Rows from block 2 of the decoder of a small image FSQ autoencoder, named by matrix and row number. Rows with one number belong to one channel. Each number is 128 + 24 x the weight over its row's rms, rounded and kept within 0 to 255. All counts start at 0. Numbers have three digits each.
Before each channel's rows are labels from the 100 images, of 14976, where the channel reaches its highest value: "patch colour" is the nearest of a few named colours to the mean colour under the peak. Only what is clearly more common there than usual is listed. The data: photos with spoken descriptions (Open Images, Localized Narratives).
# convs0: first 3x3 conv (decoder.decb.0.0.convs.0.weight, 128x128x3x3, each kernel summed), inputs 0-127
# convs1: second 3x3 conv (decoder.decb.0.0.convs.1.weight, 128x128x3x3, transposed, each kernel summed), outputs 0-127

patch colour: black
convs0.101:158122123135152155092101113127110142082115116146149171126091108122096149136128143111102132169121132132171120124150182116144167124122105132175105121090112127098123154100136109135085149111142099134143152095120121101110157116154124149171152121127147191101192126117084120128151115108123159128169123135138163121130077104129115133099152156152114132058120118129107135091137111124131148119127
convs1.101:127169119133155133159159135131148188110117160069069082113129117147127097105162111108131125147108127142086114133140122151139113138136096141067151123159140136107099142106121128143152076108129121096162136129087121126155106083135150146059126156083156137119125111102122159134096136130125120141106115117115133141098144162130099142162104071160138128120108137135146116116110129152118103120107

patch colour: white
convs0.78:124139125144102150140115098122112136135098125085125117153140167099140104167111092136142138126136080130129153112103093102100150116135109160106147126140117129122136106098145144165143115108151089146061156126145108121106134125071104087144128096139094098138120126158114107100124107056133096163139139139138131147142114143118128093167118132145111155100135102107140159141137121093148152116209
convs1.78:134062139120105131109146135140127111152144123121184126169120097137141128113160122116149095110099145122108173158128153138123084150102126125129149115117153115086146068092118120086152135089134165134109111167133143096145167108124117130149143129162124189130155128146108145109131140103146146109149100100120135145137090113130118147135151139159194173154130153081143084128108135114133150137120

patch colour: white
convs0.12:098127132107104199112111110114150090121132167097109126108109130121168133116141173150122128106101115166098085118155133112141114109132148108121108104123107103097110177128126118142128138098153103182173117108104129115119092106104134111091119118125143135106091179122081084146129098161106142119155098127123113160165118130104098144145140153093148167148107161124158126099138118101115138142097
convs1.12:094156148140123162119147117142122139126120144108164093127097143132160099128107110126118101098147152160113123159108122096149088129165135135092106120178139118122157124147062182113107138161132078153112078102133121150137142160125115119129139136141142133098138189119142136136115142170176093134107141167122141162109113111131127120137155120121177108167164098129101110118181118119148128110109

patch colour: black
convs0.112:126170102103093123178112149141096162124122115108127161134125116107115132122151120146127105104135191117135106131106124142130073145107211103094183090095143125135113157112132136154131148067141094126126145140161171134098140130106128112119148123142126132122115119124134171181119111130159142121109113142130107120149118128129092167113125125120142146127106195141120115079139121108153160123119
convs1.112:117161121144153108124111151133094122137113140152120123164110126131135130123114088121122116166099134086120095140151118121132137153140156170159088088137156107127125151123108115126113149133145097080157093127144087135126135172160087123146124140111089131140114089120144096105141133090131139091146140141122076184119105107151097111159117100127153102097131120134114172175149153069121111116184

patch colour: white; pink
convs0.107:141149142152121122127128163114072169119097126125135157123145090123160105086135145122104114116150131089141132133093149127146122110113161097111153111105126088108106097092130116125107116107144107137118142081133145084078104079125123096096086109121122124125113086113084112113099065059175121165092149136135146129146100106116120110144114139145150124167149130113120118153096125128137144137138
convs1.107:123124085106106128108092143139115145137132118134161079088132119142127124137123148145180144152162144125149120119134134109125111103070167162126127147118138136141103085136141080118127116178072145116127152152127139107161121153160157152139119132144112121148123078150142098164159167150157110141103115155104152109126071129148104125167144120130094199097120099122138119130137166115132099121137

patch colour: cyan
convs0.68:129119091127130144132126101113118102153106146150111117137095097143137118123130167134126107134095127103122120113130141139206086138107154112122156141083105098090079114103107102090076150099109107200092112091091123154150123129137117045121135120111120107101143133128134150124138127138108149132116120100103152132145132172172118120139149081111126116114156146115134128123137149135110165149118
convs1.68:086125173180145134132133159131098140139126105128138093153112159140139119154139138144148113077112180135161110157115114125115103101141130128130121147140112115129134094143073168144099149174175151134123076142126157101131093150122121168124162081153118143118138145153115093159137156128101135118133151120122194096143121122104146127109149154168151163169104144131126081129128145110124122148140

patch colour: pink
convs0.7:142166151125126138128134123119140119152135124089095130158176122075116158148102130133124122095112093130138113082142152157144109140138111079100131074114126123104166118129152134116138161123137129123096060123101096142150110079099152087119142082166138148142096088124123114123126125079119137136111141139134159152178105088117146147099133134120085169132149136124105173126120153112129110105119
convs1.7:155069087141091144114144103157127108109126119149103122183094134157115144155115137126149116129116149109107169146136115086089145168122145154156124105130153151112122115098139128156105113121148187118092149110132152097118152161123144118138124136124113136121117145165094137151107140130150130159113136168127088095110145130076111143102111122159166202157154115116149103096103126152150148151139

patch colour: brown
convs0.26:137099117112110098114112107134155120101131136141114106103124167114136122114108121109111146140152109075147143188171131180194140115131114101107124112179131116150115132129104137111114167120117127119146141184119110126137114120113141118070118110098112131126121147140129117094139113085106123124154142092145136148137106140151125124089144131063182126166122133085146140164098124144148154186121
convs1.26:126106131159149147145164125125146135160134100171130114181130121149134123121162113146147157102121137168087148099145110097139126118139146189158087150107097144068163122127144115172112133145134129121095144109096134140115133127128150127152174082139140137147125126195113102143144139097094160141126136132110146113098177104139139129098111163127106168128129163154175154126123127124118107084145

patch colour: white
convs0.96:102121122130080134109119138129122085131117135120136103129122116107155135127113147140115121132137159147108138087129164109180118131169177169160093144140159120135121124107134129159110150102124134139124113113116176149110128128105106093118102049133151112149143135160134118114129150095116117140158083124105114213097136108178151131132131113083145126131150169147130126154079157088127118114130
convs1.96:136100139153171135126125091134158110123142144180121169117145134135090145081140130115104159129141141126095090138152142144150102131123106116099154105112103130093125073155100136175156147131131078147146128171136136111162144138158180112102161150117122147095140094130092141127117132116152131102114178147096124105161136160100099131122101146176159109125086147134149115118148130152134147168143

patch colour: pink; white
convs0.30:139124156130123142119119147102096164080120157150113141089108185187125165122145103139113105153102094137105155145163122110173122137119121089164139124133178140136106141150127101160113065135127091130146156102118163106132168121116078106113088133095117127091118187129093137136141121166129108132154146129123112118155140134085115099127138139140158141127126151110133152109094104116114139102139
convs1.30:099125146124173168049130183107151088135159152152168117121173103134120110137148129155096120128150138153117088113134098148121122102190085138084103105111135134156153126109146135091128131150111160105133112140124104131146144104170110133138093111168135113108114112113159149131135110148105179115123105145109154130104127123134088122133150093118128093118105094163130118146136123109154147160120

patch colour: white
convs0.60:121137131132107078135152104123138144164114185153107139103120140148165112135081140139072117151168119153144143115141133138152113153133140116116167149139158096133130145128123121138145113118147083144126078094126152114137130153108143118117098139111130147084177128096122111080170108142109097134134110169113083141116157099137100121124136123119185139169148184135131126112120163120111099090089
convs1.60:119129156150145138173099137074130130085137119126117120118141138134120162103164117117128115154085131146099160128111112110111150150127116129098121106130141122106126109118119140098168140164122111118143153145123139128142121098176101133155181119139161116146130199118157166153125168146126124118105177150130148170127133122150165168137156124088121097109069136122135149135140162077128131167175

patch colour: grey
convs0.89:150091115114108176085177135107145150104120141109136164116168143138133164169086123135095133109097139099127116124109157146118087153148103080136135139076111112129171089125133121123140112127105136109101110105139127107161189141188123112130124152107151159129154121103103109145125133086162147148154084136107139098121107147102120154160150138134135150116167137096110135148138137137106127135171
convs1.89:140129146124130123096142131131137099145142116110131134121121136108112107167137118121142112141134082158123120105131092130078169166152156094097138096152106121155160158135137097189107131142145115092125164110114138129153108124111154119094073129186137151105105121134154140153150132128187155086094145143144174138130129144154135101155117098188075124127109083133145118108123140112122145143100

patch colour: black
convs0.118:151099125149137088121137100153147145122163115107134161128099104119102154121133148145114094115094110097121130100142152096165124157084134109134131168142124111116132122166125135125191121106140126144142172098092091152168198118127105120139145110181125122133144106154120137171141121144157124127123112080153130170128114113111113133129158086179089156144104157100150112111127164110115160119130
convs1.118:141103167111141115141131096135076122162106149120139134074080135092122145143120165111099125104134104108146138137176114125112151142136147094114090137124109139180139113140097116105073138133104119120093130126130135106084097153159188124112087139104140124124099154131154085164142126136124155085101115113128159141108101152147112142115134097117172159087082112138140142120141117098098122140112

patch colour: cyan
convs0.46:095142145097123173160116153095134101134163121121134104148148167114166129070119111134120111093153108129106144129126112139127160139142096168118139132134161085120120127123129135139105181148104119130152168105115112109138165124097128076113175128150136144118158123149108114146112137088165126094128099091119142103118120124106081125105149126099146142174129135134169140137061145142110114135184
convs1.46:132105128106114111148139107138135148190131153143169108110100137123150126099124176114167192166115148200115133155144090152130128143118172161140115116094097125119086098110122135130175166142119148139124098117141149126098107118127140118106122121139114130128155158159167086126136087129126091140124150099115074152112152139128134132123134148140124105109153126098108123132166083158151132165118

patch colour: white
convs0.42:140144147121123127114142128136111092126118154137120115182150153162145170093104095159104139087130108120041139135094115125127079105120139113105158092165148171133132099124135157146085134150134122133118124159143136127134111154085133098147118116145139153122155119116158138131112150087143139098114143145113126123135091107125106159105065134110149150123147177077135113102157139128172118104117
convs1.42:156107131113110129094124111096136131134118135127110172154125127134133124106142109125126163131146140107101174121098109087117109164128122117104098162109118115062117113144142087125204101145148139082127119091139129118117122127111157132101160115118084134131134157160137177136128124126075094176124143141151114136139140136085108167129120106107143142160118064125152121125130109096100181151135

patch colour: blue
convs0.24:158116111122124087132143108101109132087143145118100110163117100081092112112153144150074112077162108143124128131138115117145138106104189122124140133111168114101162108106096156148106121108144102137129151080142119122105142128120136094150146120127140130106093117173130160155154059106147131119141144127161161150124140124167144133121095142145113155143108115159146126118105174144148161182146
convs1.24:140100113151152147138117114141107088117101124167147141070107125146142106134178113104157126157130158154112153124144148103103105160130156120092135155098083074125129136170131111122141120107145166114127095130097115124124143124122116128081142154112103146124129170148103139136099123082107133176120119102094107118095140134117144122099109090126125113166173183120125176146146101106144099089128

patch colour: black
convs0.18:103106109147127168137158157136119153114112121120093105150153150111116126156118120085142073109108128127093146179118146139133098097131130141090130087131089136093141095110153145122093154158131137120173104133089139133141142133125137114122146129125108098138115111146118103183116158057101131142099124177161098121115129140132100101138122151135159141137148142068117121119092152121138154135190
convs1.18:176110094090153092133130120104154078100122093160181152097119137136148115135134131112119178128174158124137142129165105125110133131121148124161137128094113150137123138095086142146124129108162105112170124104170146104144126130084158109101117100170111162065160100127128138109094133125144105133128156117118132154167112100107138121113128134133118122149122107152149144149151134119095178113079

patch colour: brown
convs0.64:135133130092138150171117185129144094172145117133145119134149164079132131090133135142149130142110154139130142147090147148174112139152163147140126144131162126147141073145136156139104134102169116110102099122115150160156188125083131109141103137162128121106120152158107141155146109075092127196105100118100097144111124134092122117136102107123135116153138128112158153104113147146108158103115
convs1.64:161120118171100139087128093090130161110106127145117142122107103156151107113141122112149118118121161109120159097107181118164113153114098157154113111100121151118109119126100113113114096139115102128147136052104133120064167108108091129127137112145107149134146117115105075138149118144111150113137122133127120115132079146109105093125155157098100161112150136157122107168154123130177177135112

patch colour: blue; cyan
convs0.16:115113136141097133122134129124149096101155146085121141122120158136125136100132112141095137119109156119103133165105087109130102093168166132129120109146161118115138169071155131132127143110153133092136094097113158124139170157105106115173155129120086100099130170114106126171141130113086079126138125134139107126154122116086124121099137139110151187107093127124122118076063124101137155151136
convs1.16:130139084125135129124126158141116107133156098143125061099138128193109162122195117127133121131099111162128152148098130129166155092139122142129130166114140150124104151096134121144112096169105145128129140107124110113120137144140084126162138166111153120160150159159136107130093116127168131118115097152098139125081083134134145154131124118134136123079159160167110100136119111107179164127095

patch colour: white
convs0.65:090094138142099172126087124141143159130152135137149132093109093117170110104116135114118140123084088125064152135180095122127127140152125141163105151161139143094143169117081118125149121134155111146126104090118091150093127144148116113093118143124131124132134165139127131105157122171167112121138108166131094116149128089136127111192184160163115145154165140127140116133152122146128129118132
convs1.65:116147162137117144137144107138148145123115138102137112151112165140119108126146141139107086062142159163143110103082165100103098110129112128106162110166100092148114160134103144135121148159142152173110163145125124127112143148106153134145124143137172158144127142129156142146138180130137131116109161136156162140073136128111163152115163082118201134131137103138092127105133118117082120156158

patch colour: brown
convs0.43:139117106128136132085164134127083101130162148127109091130150171063140136135105111140165138096117148141099120132100131106115172132155142121088127095114136160122142131118180160133107119102114133131159098085127104132097212094139165080134149128146130139098116129120125142139098094078135137156102120123144086132103153122137119105127118100129108132100109124122142147138142148127142119115191
convs1.43:116155100134128136078139160091119126129111140118117120110118121141132096109111142132137122139078104115118143174141097119154127125123132111131132085071112173117154145124165153206138093131159139137119122141111190123089130076081132109126158138147094149127132127092121110135127127086119119104130146151091115159159123106147127133108127129117142139092135097089110098139101091161150119141181

patch colour: white
convs0.28:135106199128097116111133123121095113071125098122169136096101114148099141118109094188098093102120148099082173109147150111153116117168111131116099129117103128119122108124105125124167134090122113163150148104122156140101130145102105141092130108103124133095144098143100150137139091111114165144105092122097122111132114131156159152155096083119148085126114148095118161110131132127118125118159
convs1.28:149082123158124125120123105144116141143122148129151134098123149111112147104143143107117135139130129122084122140087135165080128196108132117072146112107099105167133142136130097146136116189140139121110102082135136137155108116167137057129112132109104134118145140096126123116125129116125149096131138119122139104122053118116096125131114098121129154146116088177108116098144059095116126122155

patch colour: black
convs0.45:121110098095143129139161118093110121109160113104142172153113167163170130115151101119133083162081124120145119105137136104180193123108171126124136095165136142116106166146139131133135142117157105162146122127131120129135125138100125100153183115183153152117116164111140109137115137174113123118106138138123107122156109083115124107100136146139147104108104173095109116098129172085132152138124
convs1.45:107125088164160121124080122149124164121117124136121143110112160130128142092081122174108105124130108145104158133113109125122129151143108131185122183116113130103105133132154101084130135152127117140150140166128141140154118149119154154121096152108150054147146123119162143163108135135061132125134078116128100153090156144143115141129107142087151129145091099114111107134146092149157135131177

patch colour: white
convs0.72:114147073131119144098150146115112101148101130102124112113128115163139103122115133113123151124117111138093115123135144120133088160132182088143121162179170145113176093162131138111133153114133117126145100130147114128132087122106123116126132150146155143141163145133145100129127138123143144106135089154138167142100140130111115131123143138113148085074130231108151114085130089100123101085138
convs1.72:140103162152135146131092145134144112156147124154159154119139123114158160113128121103146155086161118103122125120150143126113150148152170127091107128138148131106147110131146144122132123113149126142107146119143105160150123124134184137117092102107122097138093126123124173126109114146141179139104198135180145199159095130154111138110137133116134121172118166178129149175127159088171135151127

patch colour: black
convs0.41:152121132122128145140103145119109112077148148147148141107119178067140135124122115108123065134128150121097143139098105100150157173116132124102161110154135126116167141114140130141106117065148155099133132122155127110107185140158130102158110142127125092117162154148157145126160113120127147130147131097156086145183095129136131121145109097105137091156102167134104129079139152120100145129169
convs1.41:114128109179156099151146139114117093134105134114096130110133121126150156113140157170146127120100180129126114125095111080132131098112129138107125117135100124154139135096052114139121129146131119123183150128109137141108131112147111168177112146145139126147144152097148127119120130125144180131142113109097093138153065144128136112195141101129175110113124102107107095107150063113132148119139

patch colour: white
convs0.1:135142129119100133120153149075126156127181139113113153147121173127144109113095144110142085133137144129122152128131152116120137129119157167134140139119207162136146111162135116156155143140139128139120094145112135139136094115165121127133131118133124092122157085182104127167125140107144137131098118155113122113123136141170125131121158115101135069128091143103154162075149162143123199134176
convs1.1:139161102154126120138093110192169126115072100097160116125127141126125185165162139116110159091086104129123126107138104125138089119119112083101131137136147111119117133125100128126078120128116117120136160130118126129127152127087181074128119125109145182094146102094171108083111121148117099131131169117131107151124098144098143135148126117144093161129152125138115131173132083123121123112132

patch colour: white
convs0.92:162126111152119122140165152165131109126160140163139189166124127108143137134060124136154171116118138131101124106151144094159115117119138161114125123124147119129109136131124135164134088098146080127111107136151122143087177109093155082117117094136136138158130134137142154088136081129158108086148150153142159127130123148118138103166148149108123093097090179134136166118139114091110096113136
convs1.92:104117134165144138115101121096113145138086121157147108076076141123129152135145130142100123109173120123136107078125106127128153161140114090088115162111078147128132130098112132115143159176113130142125112155144139164152084105184138117129105113151128114152142094065157126136096160175150127172126163135096120128103113140127134164086128141126191112127121147116132121146126123117123118141154