config.toml
model = "image FSQ autoencoder"
dataset = "photos with spoken descriptions (Open Images, Localized Narratives)"
image_size = 32
crop_scale_min = 1
horizontal_flip = true
downsampling_factor = 8
encoder_layers = 12
decoder_norm = "groupnorm"
decoder_block = "basic"
eps = 1e-08
one_sided = false
gradient_centralization = true
steps = 8200
epochs = 5.2
warmup_steps = 160
Rows from block 4 of the decoder, named by matrix and row number. Rows with one number belong to one channel. Each number is 50 + 12 x the weight over its row's rms, rounded and kept within 0 to 99. All counts start at 0. After the name is the row's rms in percent of the matrix's.
# convs0: first 3x3 conv (decoder.decb.1.0.convs.0.weight, 128x128x3x3), inputs 64-71, a 3x3 kernel for each
# convs1: second 3x3 conv (decoder.decb.1.0.convs.1.weight, 128x128x3x3, transposed), outputs 64-71, a 3x3 kernel for each
convs0.81 099:54 45 52 51 56 58 20 54 37 59 91 58 46 62 46 53 67 55 58 31 44 64 65 16 60 45 55 46 42 44 61 26 60 57 43 28 44 61 44 16 49 50 55 64 39 43 44 44 69 68 46 41 28 61 45 50 52 50 70 42 39 59 54 49 48 58 48 36 52 45 46 44
convs0.82 100:50 54 53 43 56 52 44 49 51 61 49 42 54 46 47 60 38 40 46 60 38 53 55 67 47 52 38 58 63 64 46 63 42 55 40 54 38 51 54 61 62 39 26 39 51 52 78 46 34 63 60 65 32 45 69 74 64 45 46 65 60 57 31 53 54 56 57 54 45 48 51 55
convs0.83 101:45 49 72 48 63 68 60 15 31 53 49 53 54 29 36 46 56 55 47 25 63 53 40 47 46 59 32 44 44 70 43 34 22 36 66 37 33 55 48 61 49 39 44 43 60 51 42 57 45 74 51 54 25 24 49 49 54 56 41 63 42 64 50 54 52 34 44 53 58 56 35 36
convs0.84 111:37 50 40 46 41 52 57 57 48 58 40 48 39 51 73 55 58 46 75 25 73 32 53 36 34 42 66 31 43 47 57 57 40 47 42 67 47 23 55 54 54 51 40 61 52 40 46 30 38 44 47 58 56 38 40 45 37 54 71 46 51 37 34 68 41 32 44 64 74 45 40 79
convs0.85 099:55 41 52 66 34 62 44 42 59 64 31 68 48 44 59 28 62 45 36 50 63 36 31 55 62 51 62 44 51 66 13 25 39 48 81 32 55 56 41 71 66 35 65 59 37 44 71 38 66 37 50 59 47 54 58 59 29 45 53 24 59 43 68 38 32 52 49 62 42 56 47 60
convs0.86 089:47 58 42 61 46 68 24 65 58 47 39 36 56 40 49 46 62 72 62 48 29 49 59 54 41 57 50 67 46 58 37 53 60 45 64 35 49 78 48 50 44 42 50 54 72 33 54 41 61 54 56 37 43 51 57 58 39 63 23 59 44 45 64 42 62 38 50 27 38 60 70 52
convs0.87 097:53 78 32 57 45 45 39 67 59 47 46 55 43 55 49 51 47 56 60 46 43 55 56 27 57 55 63 54 40 41 69 56 42 46 65 52 37 55 42 25 51 56 54 72 44 67 40 58 68 61 37 50 60 72 38 41 65 59 48 50 43 51 64 54 61 47 57 38 44 45 47 68
convs0.88 102:44 51 51 65 34 51 54 44 52 47 48 47 54 54 54 49 29 44 60 70 36 73 52 51 50 62 31 65 41 40 41 55 54 22 39 33 57 61 45 40 58 37 58 46 45 53 53 65 32 55 42 45 60 49 19 46 54 48 24 55 41 41 56 56 50 68 41 62 48 68 36 45
convs0.89 102:48 66 64 41 44 54 47 45 62 48 56 56 51 56 46 56 45 56 69 61 71 47 62 55 51 55 54 41 64 56 47 50 66 60 43 29 47 60 59 52 57 72 49 52 51 67 42 46 50 56 70 29 51 45 77 54 54 51 59 69 71 25 50 35 38 72 46 58 53 55 61 50
convs0.90 092:51 70 42 31 60 55 55 58 53 55 46 54 34 68 53 43 41 34 57 45 58 50 31 52 59 52 47 46 46 33 38 40 34 36 73 52 42 67 51 37 78 53 39 65 72 23 56 27 64 49 57 67 57 44 62 45 49 32 46 60 48 53 24 65 62 36 70 44 39 53 45 41
convs0.91 094:56 50 42 46 26 48 52 61 39 60 47 57 41 31 65 50 50 43 62 41 40 56 45 45 37 62 67 41 28 55 50 86 51 51 63 56 75 34 76 32 27 75 41 60 70 51 52 40 38 33 54 39 54 62 44 53 66 42 48 53 33 51 47 49 55 42 51 63 41 52 50 36
convs0.92 104:72 44 60 43 43 34 30 33 42 61 64 32 57 53 34 45 39 51 50 49 55 54 42 60 38 24 39 56 51 49 52 40 58 71 66 71 51 73 36 52 61 64 60 35 50 58 42 43 47 62 43 53 57 46 32 59 44 65 38 41 46 53 25 61 28 35 58 27 36 41 45 55
convs0.93 096:38 45 43 70 39 45 45 54 34 56 42 38 42 48 51 50 55 50 50 61 34 62 51 60 49 52 31 50 42 44 58 39 59 31 24 39 49 51 28 48 64 37 33 51 41 62 58 22 40 28 41 63 59 56 67 64 46 62 70 49 40 54 53 45 53 51 36 59 77 62 39 36
convs0.94 092:46 54 41 26 44 60 37 48 67 52 50 44 54 52 37 53 45 62 52 52 56 59 58 35 77 71 54 52 41 34 59 26 51 82 63 45 42 60 54 60 49 31 43 52 51 45 43 65 53 55 47 31 67 60 57 52 54 58 41 34 54 32 43 46 44 55 49 65 52 58 50 58
convs0.95 095:66 33 25 62 48 59 36 49 46 56 36 53 44 49 40 69 64 46 57 68 55 55 70 48 56 42 46 20 41 52 53 43 53 49 42 38 52 45 60 40 32 45 52 43 56 43 44 59 67 61 28 43 54 62 26 54 52 36 52 45 48 83 41 46 52 61 50 42 41 71 56 59
convs0.96 111:76 47 36 64 59 59 58 53 49 35 45 54 64 19 51 53 54 44 45 65 42 58 46 63 41 55 42 48 55 53 27 68 40 44 47 59 41 68 63 46 62 40 55 54 38 40 61 66 43 58 45 65 59 72 62 60 63 59 47 65 27 46 44 37 44 42 39 51 50 28 33 45
convs0.97 135:56 69 60 37 49 56 49 52 58 50 41 35 52 46 47 53 59 58 56 58 40 33 45 54 56 53 57 58 44 66 64 34 46 46 67 51 46 53 58 73 56 59 50 36 56 67 58 74 28 68 47 36 40 50 39 39 37 64 41 59 47 30 51 52 38 33 47 45 47 62 31 49
convs0.98 114:45 60 40 36 54 50 59 55 34 40 61 40 38 50 62 47 48 56 55 48 29 35 35 65 54 52 43 62 60 51 64 60 35 43 49 20 44 39 52 61 59 62 72 31 17 38 40 62 42 38 24 56 47 46 61 81 50 51 65 51 74 60 49 62 26 66 28 45 56 41 50 53
convs0.99 089:47 60 29 55 74 61 59 50 46 56 63 34 57 53 44 49 76 46 72 73 36 53 46 50 32 44 52 46 79 43 44 47 45 61 57 24 38 59 45 48 35 57 72 28 65 39 54 67 48 48 34 42 49 63 47 48 68 59 48 44 53 48 49 61 31 65 44 50 22 32 62 46
convs0.100 103:48 56 49 60 22 62 35 48 60 64 51 43 54 40 65 69 24 36 43 62 36 46 47 42 49 54 48 39 58 26 47 40 52 50 41 44 42 44 73 41 33 39 54 58 59 50 49 53 27 20 64 56 66 40 38 34 51 51 48 38 58 50 69 47 49 59 38 58 42 54 16 45
convs0.101 108:54 14 57 27 69 49 44 62 66 36 65 39 48 60 52 41 39 40 61 64 53 36 55 37 54 83 13 47 53 44 52 28 68 65 64 37 48 52 61 70 46 60 21 62 55 32 68 69 57 67 45 53 59 54 69 57 49 41 41 81 35 32 44 64 31 46 32 43 67 43 65 47
convs0.102 098:31 33 57 57 41 68 40 44 57 49 41 41 46 56 54 63 44 32 53 68 25 36 35 48 65 56 46 80 63 45 59 64 61 43 49 31 54 40 61 39 52 67 54 73 47 56 60 61 59 55 54 56 44 56 43 38 54 55 36 36 63 46 50 32 51 33 52 63 61 58 28 33
convs1.81 093:35 53 43 61 40 62 48 60 47 50 42 36 44 52 48 49 11 57 45 64 48 58 50 41 45 60 59 55 44 52 21 57 42 65 58 42 49 55 41 36 49 66 46 28 58 49 59 46 48 42 47 52 74 61 54 25 70 56 43 39 67 72 43 46 30 48 58 80 62 42 51 78
convs1.82 093:56 59 61 54 41 29 33 33 51 50 60 34 60 25 31 38 47 46 56 55 59 50 49 74 27 61 65 59 59 47 62 60 65 53 61 58 49 58 59 44 33 46 39 50 42 62 73 32 54 31 43 49 32 76 54 55 33 40 56 62 46 28 51 72 48 48 55 38 29 39 52 62
convs1.83 089:62 72 56 27 50 47 43 24 55 41 58 48 72 81 59 50 60 44 38 48 62 54 44 57 53 53 67 48 39 53 69 49 68 58 63 59 21 53 43 59 49 44 61 40 50 67 66 57 36 31 45 49 47 57 53 62 51 38 59 47 64 73 62 50 80 41 33 38 45 51 50 35
convs1.84 112:35 31 73 36 32 40 50 31 19 45 67 50 21 54 56 52 45 49 60 53 39 72 56 51 25 53 32 62 45 57 68 35 56 48 56 40 37 59 56 51 36 55 56 45 41 51 49 51 49 54 63 39 44 55 50 24 47 55 34 85 55 43 46 42 85 63 41 30 60 70 53 53
convs1.85 098:75 67 49 52 52 37 52 70 49 61 43 73 56 52 43 31 47 46 57 55 42 48 59 62 43 41 68 57 36 57 55 40 49 26 49 51 69 44 23 42 44 53 53 34 63 49 66 38 55 66 49 46 21 52 19 36 48 52 34 44 55 51 40 50 80 41 58 52 35 56 47 60
convs1.86 096:27 52 54 72 28 45 42 41 52 44 44 59 38 61 37 69 51 52 48 56 59 39 56 58 54 43 58 82 63 30 53 56 50 31 32 33 46 65 49 52 44 51 55 44 43 22 52 65 51 52 44 67 54 39 36 47 37 32 62 29 67 59 39 50 49 49 63 72 63 62 48 61
convs1.87 085:49 33 56 51 73 53 52 34 54 48 56 35 56 60 63 40 50 68 38 35 70 71 55 52 48 60 38 47 26 42 59 38 38 50 74 45 60 20 30 45 47 65 54 55 60 29 32 54 58 40 47 25 61 37 40 39 50 66 50 41 45 74 51 48 42 50 60 66 50 48 26 52
convs1.88 109:44 35 33 54 42 45 49 32 39 58 55 60 46 33 25 49 46 62 55 47 59 51 48 41 33 51 29 43 56 48 49 43 64 66 68 50 58 57 28 59 49 48 46 56 57 65 49 32 49 42 49 57 44 37 18 49 44 59 74 49 49 36 41 45 51 51 40 48 60 59 49 34
convs1.89 112:65 67 38 50 75 54 44 41 41 40 49 49 37 45 45 60 52 53 42 54 46 38 42 52 36 50 49 77 63 34 71 53 37 55 51 54 43 44 44 23 27 54 46 55 50 47 46 44 51 40 35 33 35 58 56 77 24 44 54 56 53 76 41 66 59 59 56 33 62 63 53 58
convs1.90 088:65 51 54 61 38 62 80 29 48 69 43 57 50 38 64 46 45 54 42 44 40 58 56 43 44 54 47 48 52 46 56 49 37 57 54 64 23 24 70 53 53 60 51 49 44 40 47 32 63 51 62 66 48 54 74 43 58 25 65 48 49 51 52 56 49 42 55 64 51 66 48 46
convs1.91 091:45 46 56 56 63 65 62 62 30 50 34 33 42 46 66 51 48 51 59 50 34 49 59 54 37 49 57 44 51 36 52 17 31 43 65 56 19 43 59 40 72 42 13 65 31 48 42 49 53 52 51 40 50 55 55 25 71 56 36 53 23 56 47 70 74 38 50 37 52 51 65 50
convs1.92 101:63 62 65 34 57 45 63 48 43 61 53 47 59 66 69 59 40 42 45 74 61 53 42 36 44 44 55 40 67 40 52 71 61 63 28 58 43 56 25 41 48 40 55 30 36 43 62 45 64 36 47 44 53 59 55 37 54 56 38 22 50 44 67 51 74 54 58 73 37 41 42 39
convs1.93 095:49 36 53 22 53 39 25 28 50 64 61 49 31 30 49 41 66 56 77 47 52 47 48 35 61 44 66 40 64 62 53 65 49 52 51 47 48 39 37 47 46 46 70 51 19 59 41 44 62 48 42 48 40 37 61 57 71 43 28 46 64 27 51 63 48 40 51 60 44 60 31 44
convs1.94 082:41 59 59 41 46 75 54 41 34 52 60 63 59 60 63 26 73 30 40 58 30 54 57 54 52 37 43 57 36 38 63 62 47 68 49 42 22 62 52 89 36 38 43 44 51 27 55 54 51 29 52 42 66 60 48 57 65 45 70 40 44 69 58 62 44 42 35 52 69 62 55 51
convs1.95 088:34 62 49 49 51 44 66 61 32 41 42 29 59 49 42 50 58 74 55 83 44 49 45 54 52 53 43 58 48 47 63 65 42 34 45 59 39 51 48 58 55 68 46 55 57 53 58 58 71 52 30 57 39 63 66 35 51 39 31 72 57 57 57 48 36 45 56 57 69 36 42 58
convs1.96 109:47 38 44 36 41 62 59 69 28 55 40 50 48 64 41 54 47 60 51 58 38 51 51 51 78 49 56 34 36 70 35 26 52 48 36 63 43 43 34 37 47 32 54 25 40 45 34 60 31 41 45 60 48 49 50 73 69 32 42 49 63 30 36 67 55 45 70 42 52 53 57 36
convs1.97 116:46 33 53 53 46 46 35 45 50 49 60 67 40 59 58 55 48 54 57 51 67 60 50 56 37 46 54 23 46 42 74 58 40 46 32 40 50 52 57 59 46 36 38 44 47 67 58 56 49 53 74 35 49 38 48 68 44 39 71 15 43 42 55 61 56 42 51 53 74 74 84 40
convs1.98 109:53 31 55 56 59 46 73 21 73 47 65 52 48 55 55 64 49 51 29 44 48 36 55 53 30 44 41 66 56 51 43 40 46 62 45 14 71 58 32 48 41 64 50 53 55 58 46 37 58 36 56 57 58 51 25 38 22 53 39 39 38 38 45 47 56 46 43 44 63 36 70 50
convs1.99 088:50 49 46 49 31 50 56 30 40 61 25 76 64 50 32 55 42 44 48 57 52 58 40 54 72 41 34 72 44 48 56 54 59 66 30 64 29 75 47 44 52 46 55 58 75 55 55 45 44 44 51 44 47 63 45 53 50 45 46 40 51 61 57 43 38 49 52 34 77 55 35 28
convs1.100 100:28 42 61 44 56 47 62 38 41 67 54 47 59 65 53 58 53 70 49 38 65 63 63 30 42 43 60 32 71 40 57 52 40 69 38 65 53 57 34 66 69 60 37 58 33 64 45 53 42 56 75 52 82 55 34 44 56 94 40 49 54 63 84 58 56 57 46 40 58 27 71 46
convs1.101 103:20 36 72 47 37 49 42 62 47 42 43 70 41 34 55 39 33 75 60 33 54 57 46 50 40 48 45 58 38 37 50 73 47 53 31 30 37 58 54 46 42 49 34 35 48 48 35 51 54 50 57 39 33 47 56 88 48 43 63 54 60 54 34 72 37 58 29 50 78 61 74 46
convs1.102 090:53 54 67 47 57 50 46 47 50 63 54 42 62 28 70 57 58 31 48 33 43 51 84 56 60 45 36 64 37 57 52 54 41 46 58 30 58 28 45 34 80 69 46 70 58 46 47 46 52 47 34 44 46 49 62 51 24 57 73 52 51 50 52 56 38 52 49 42 42 60 72 69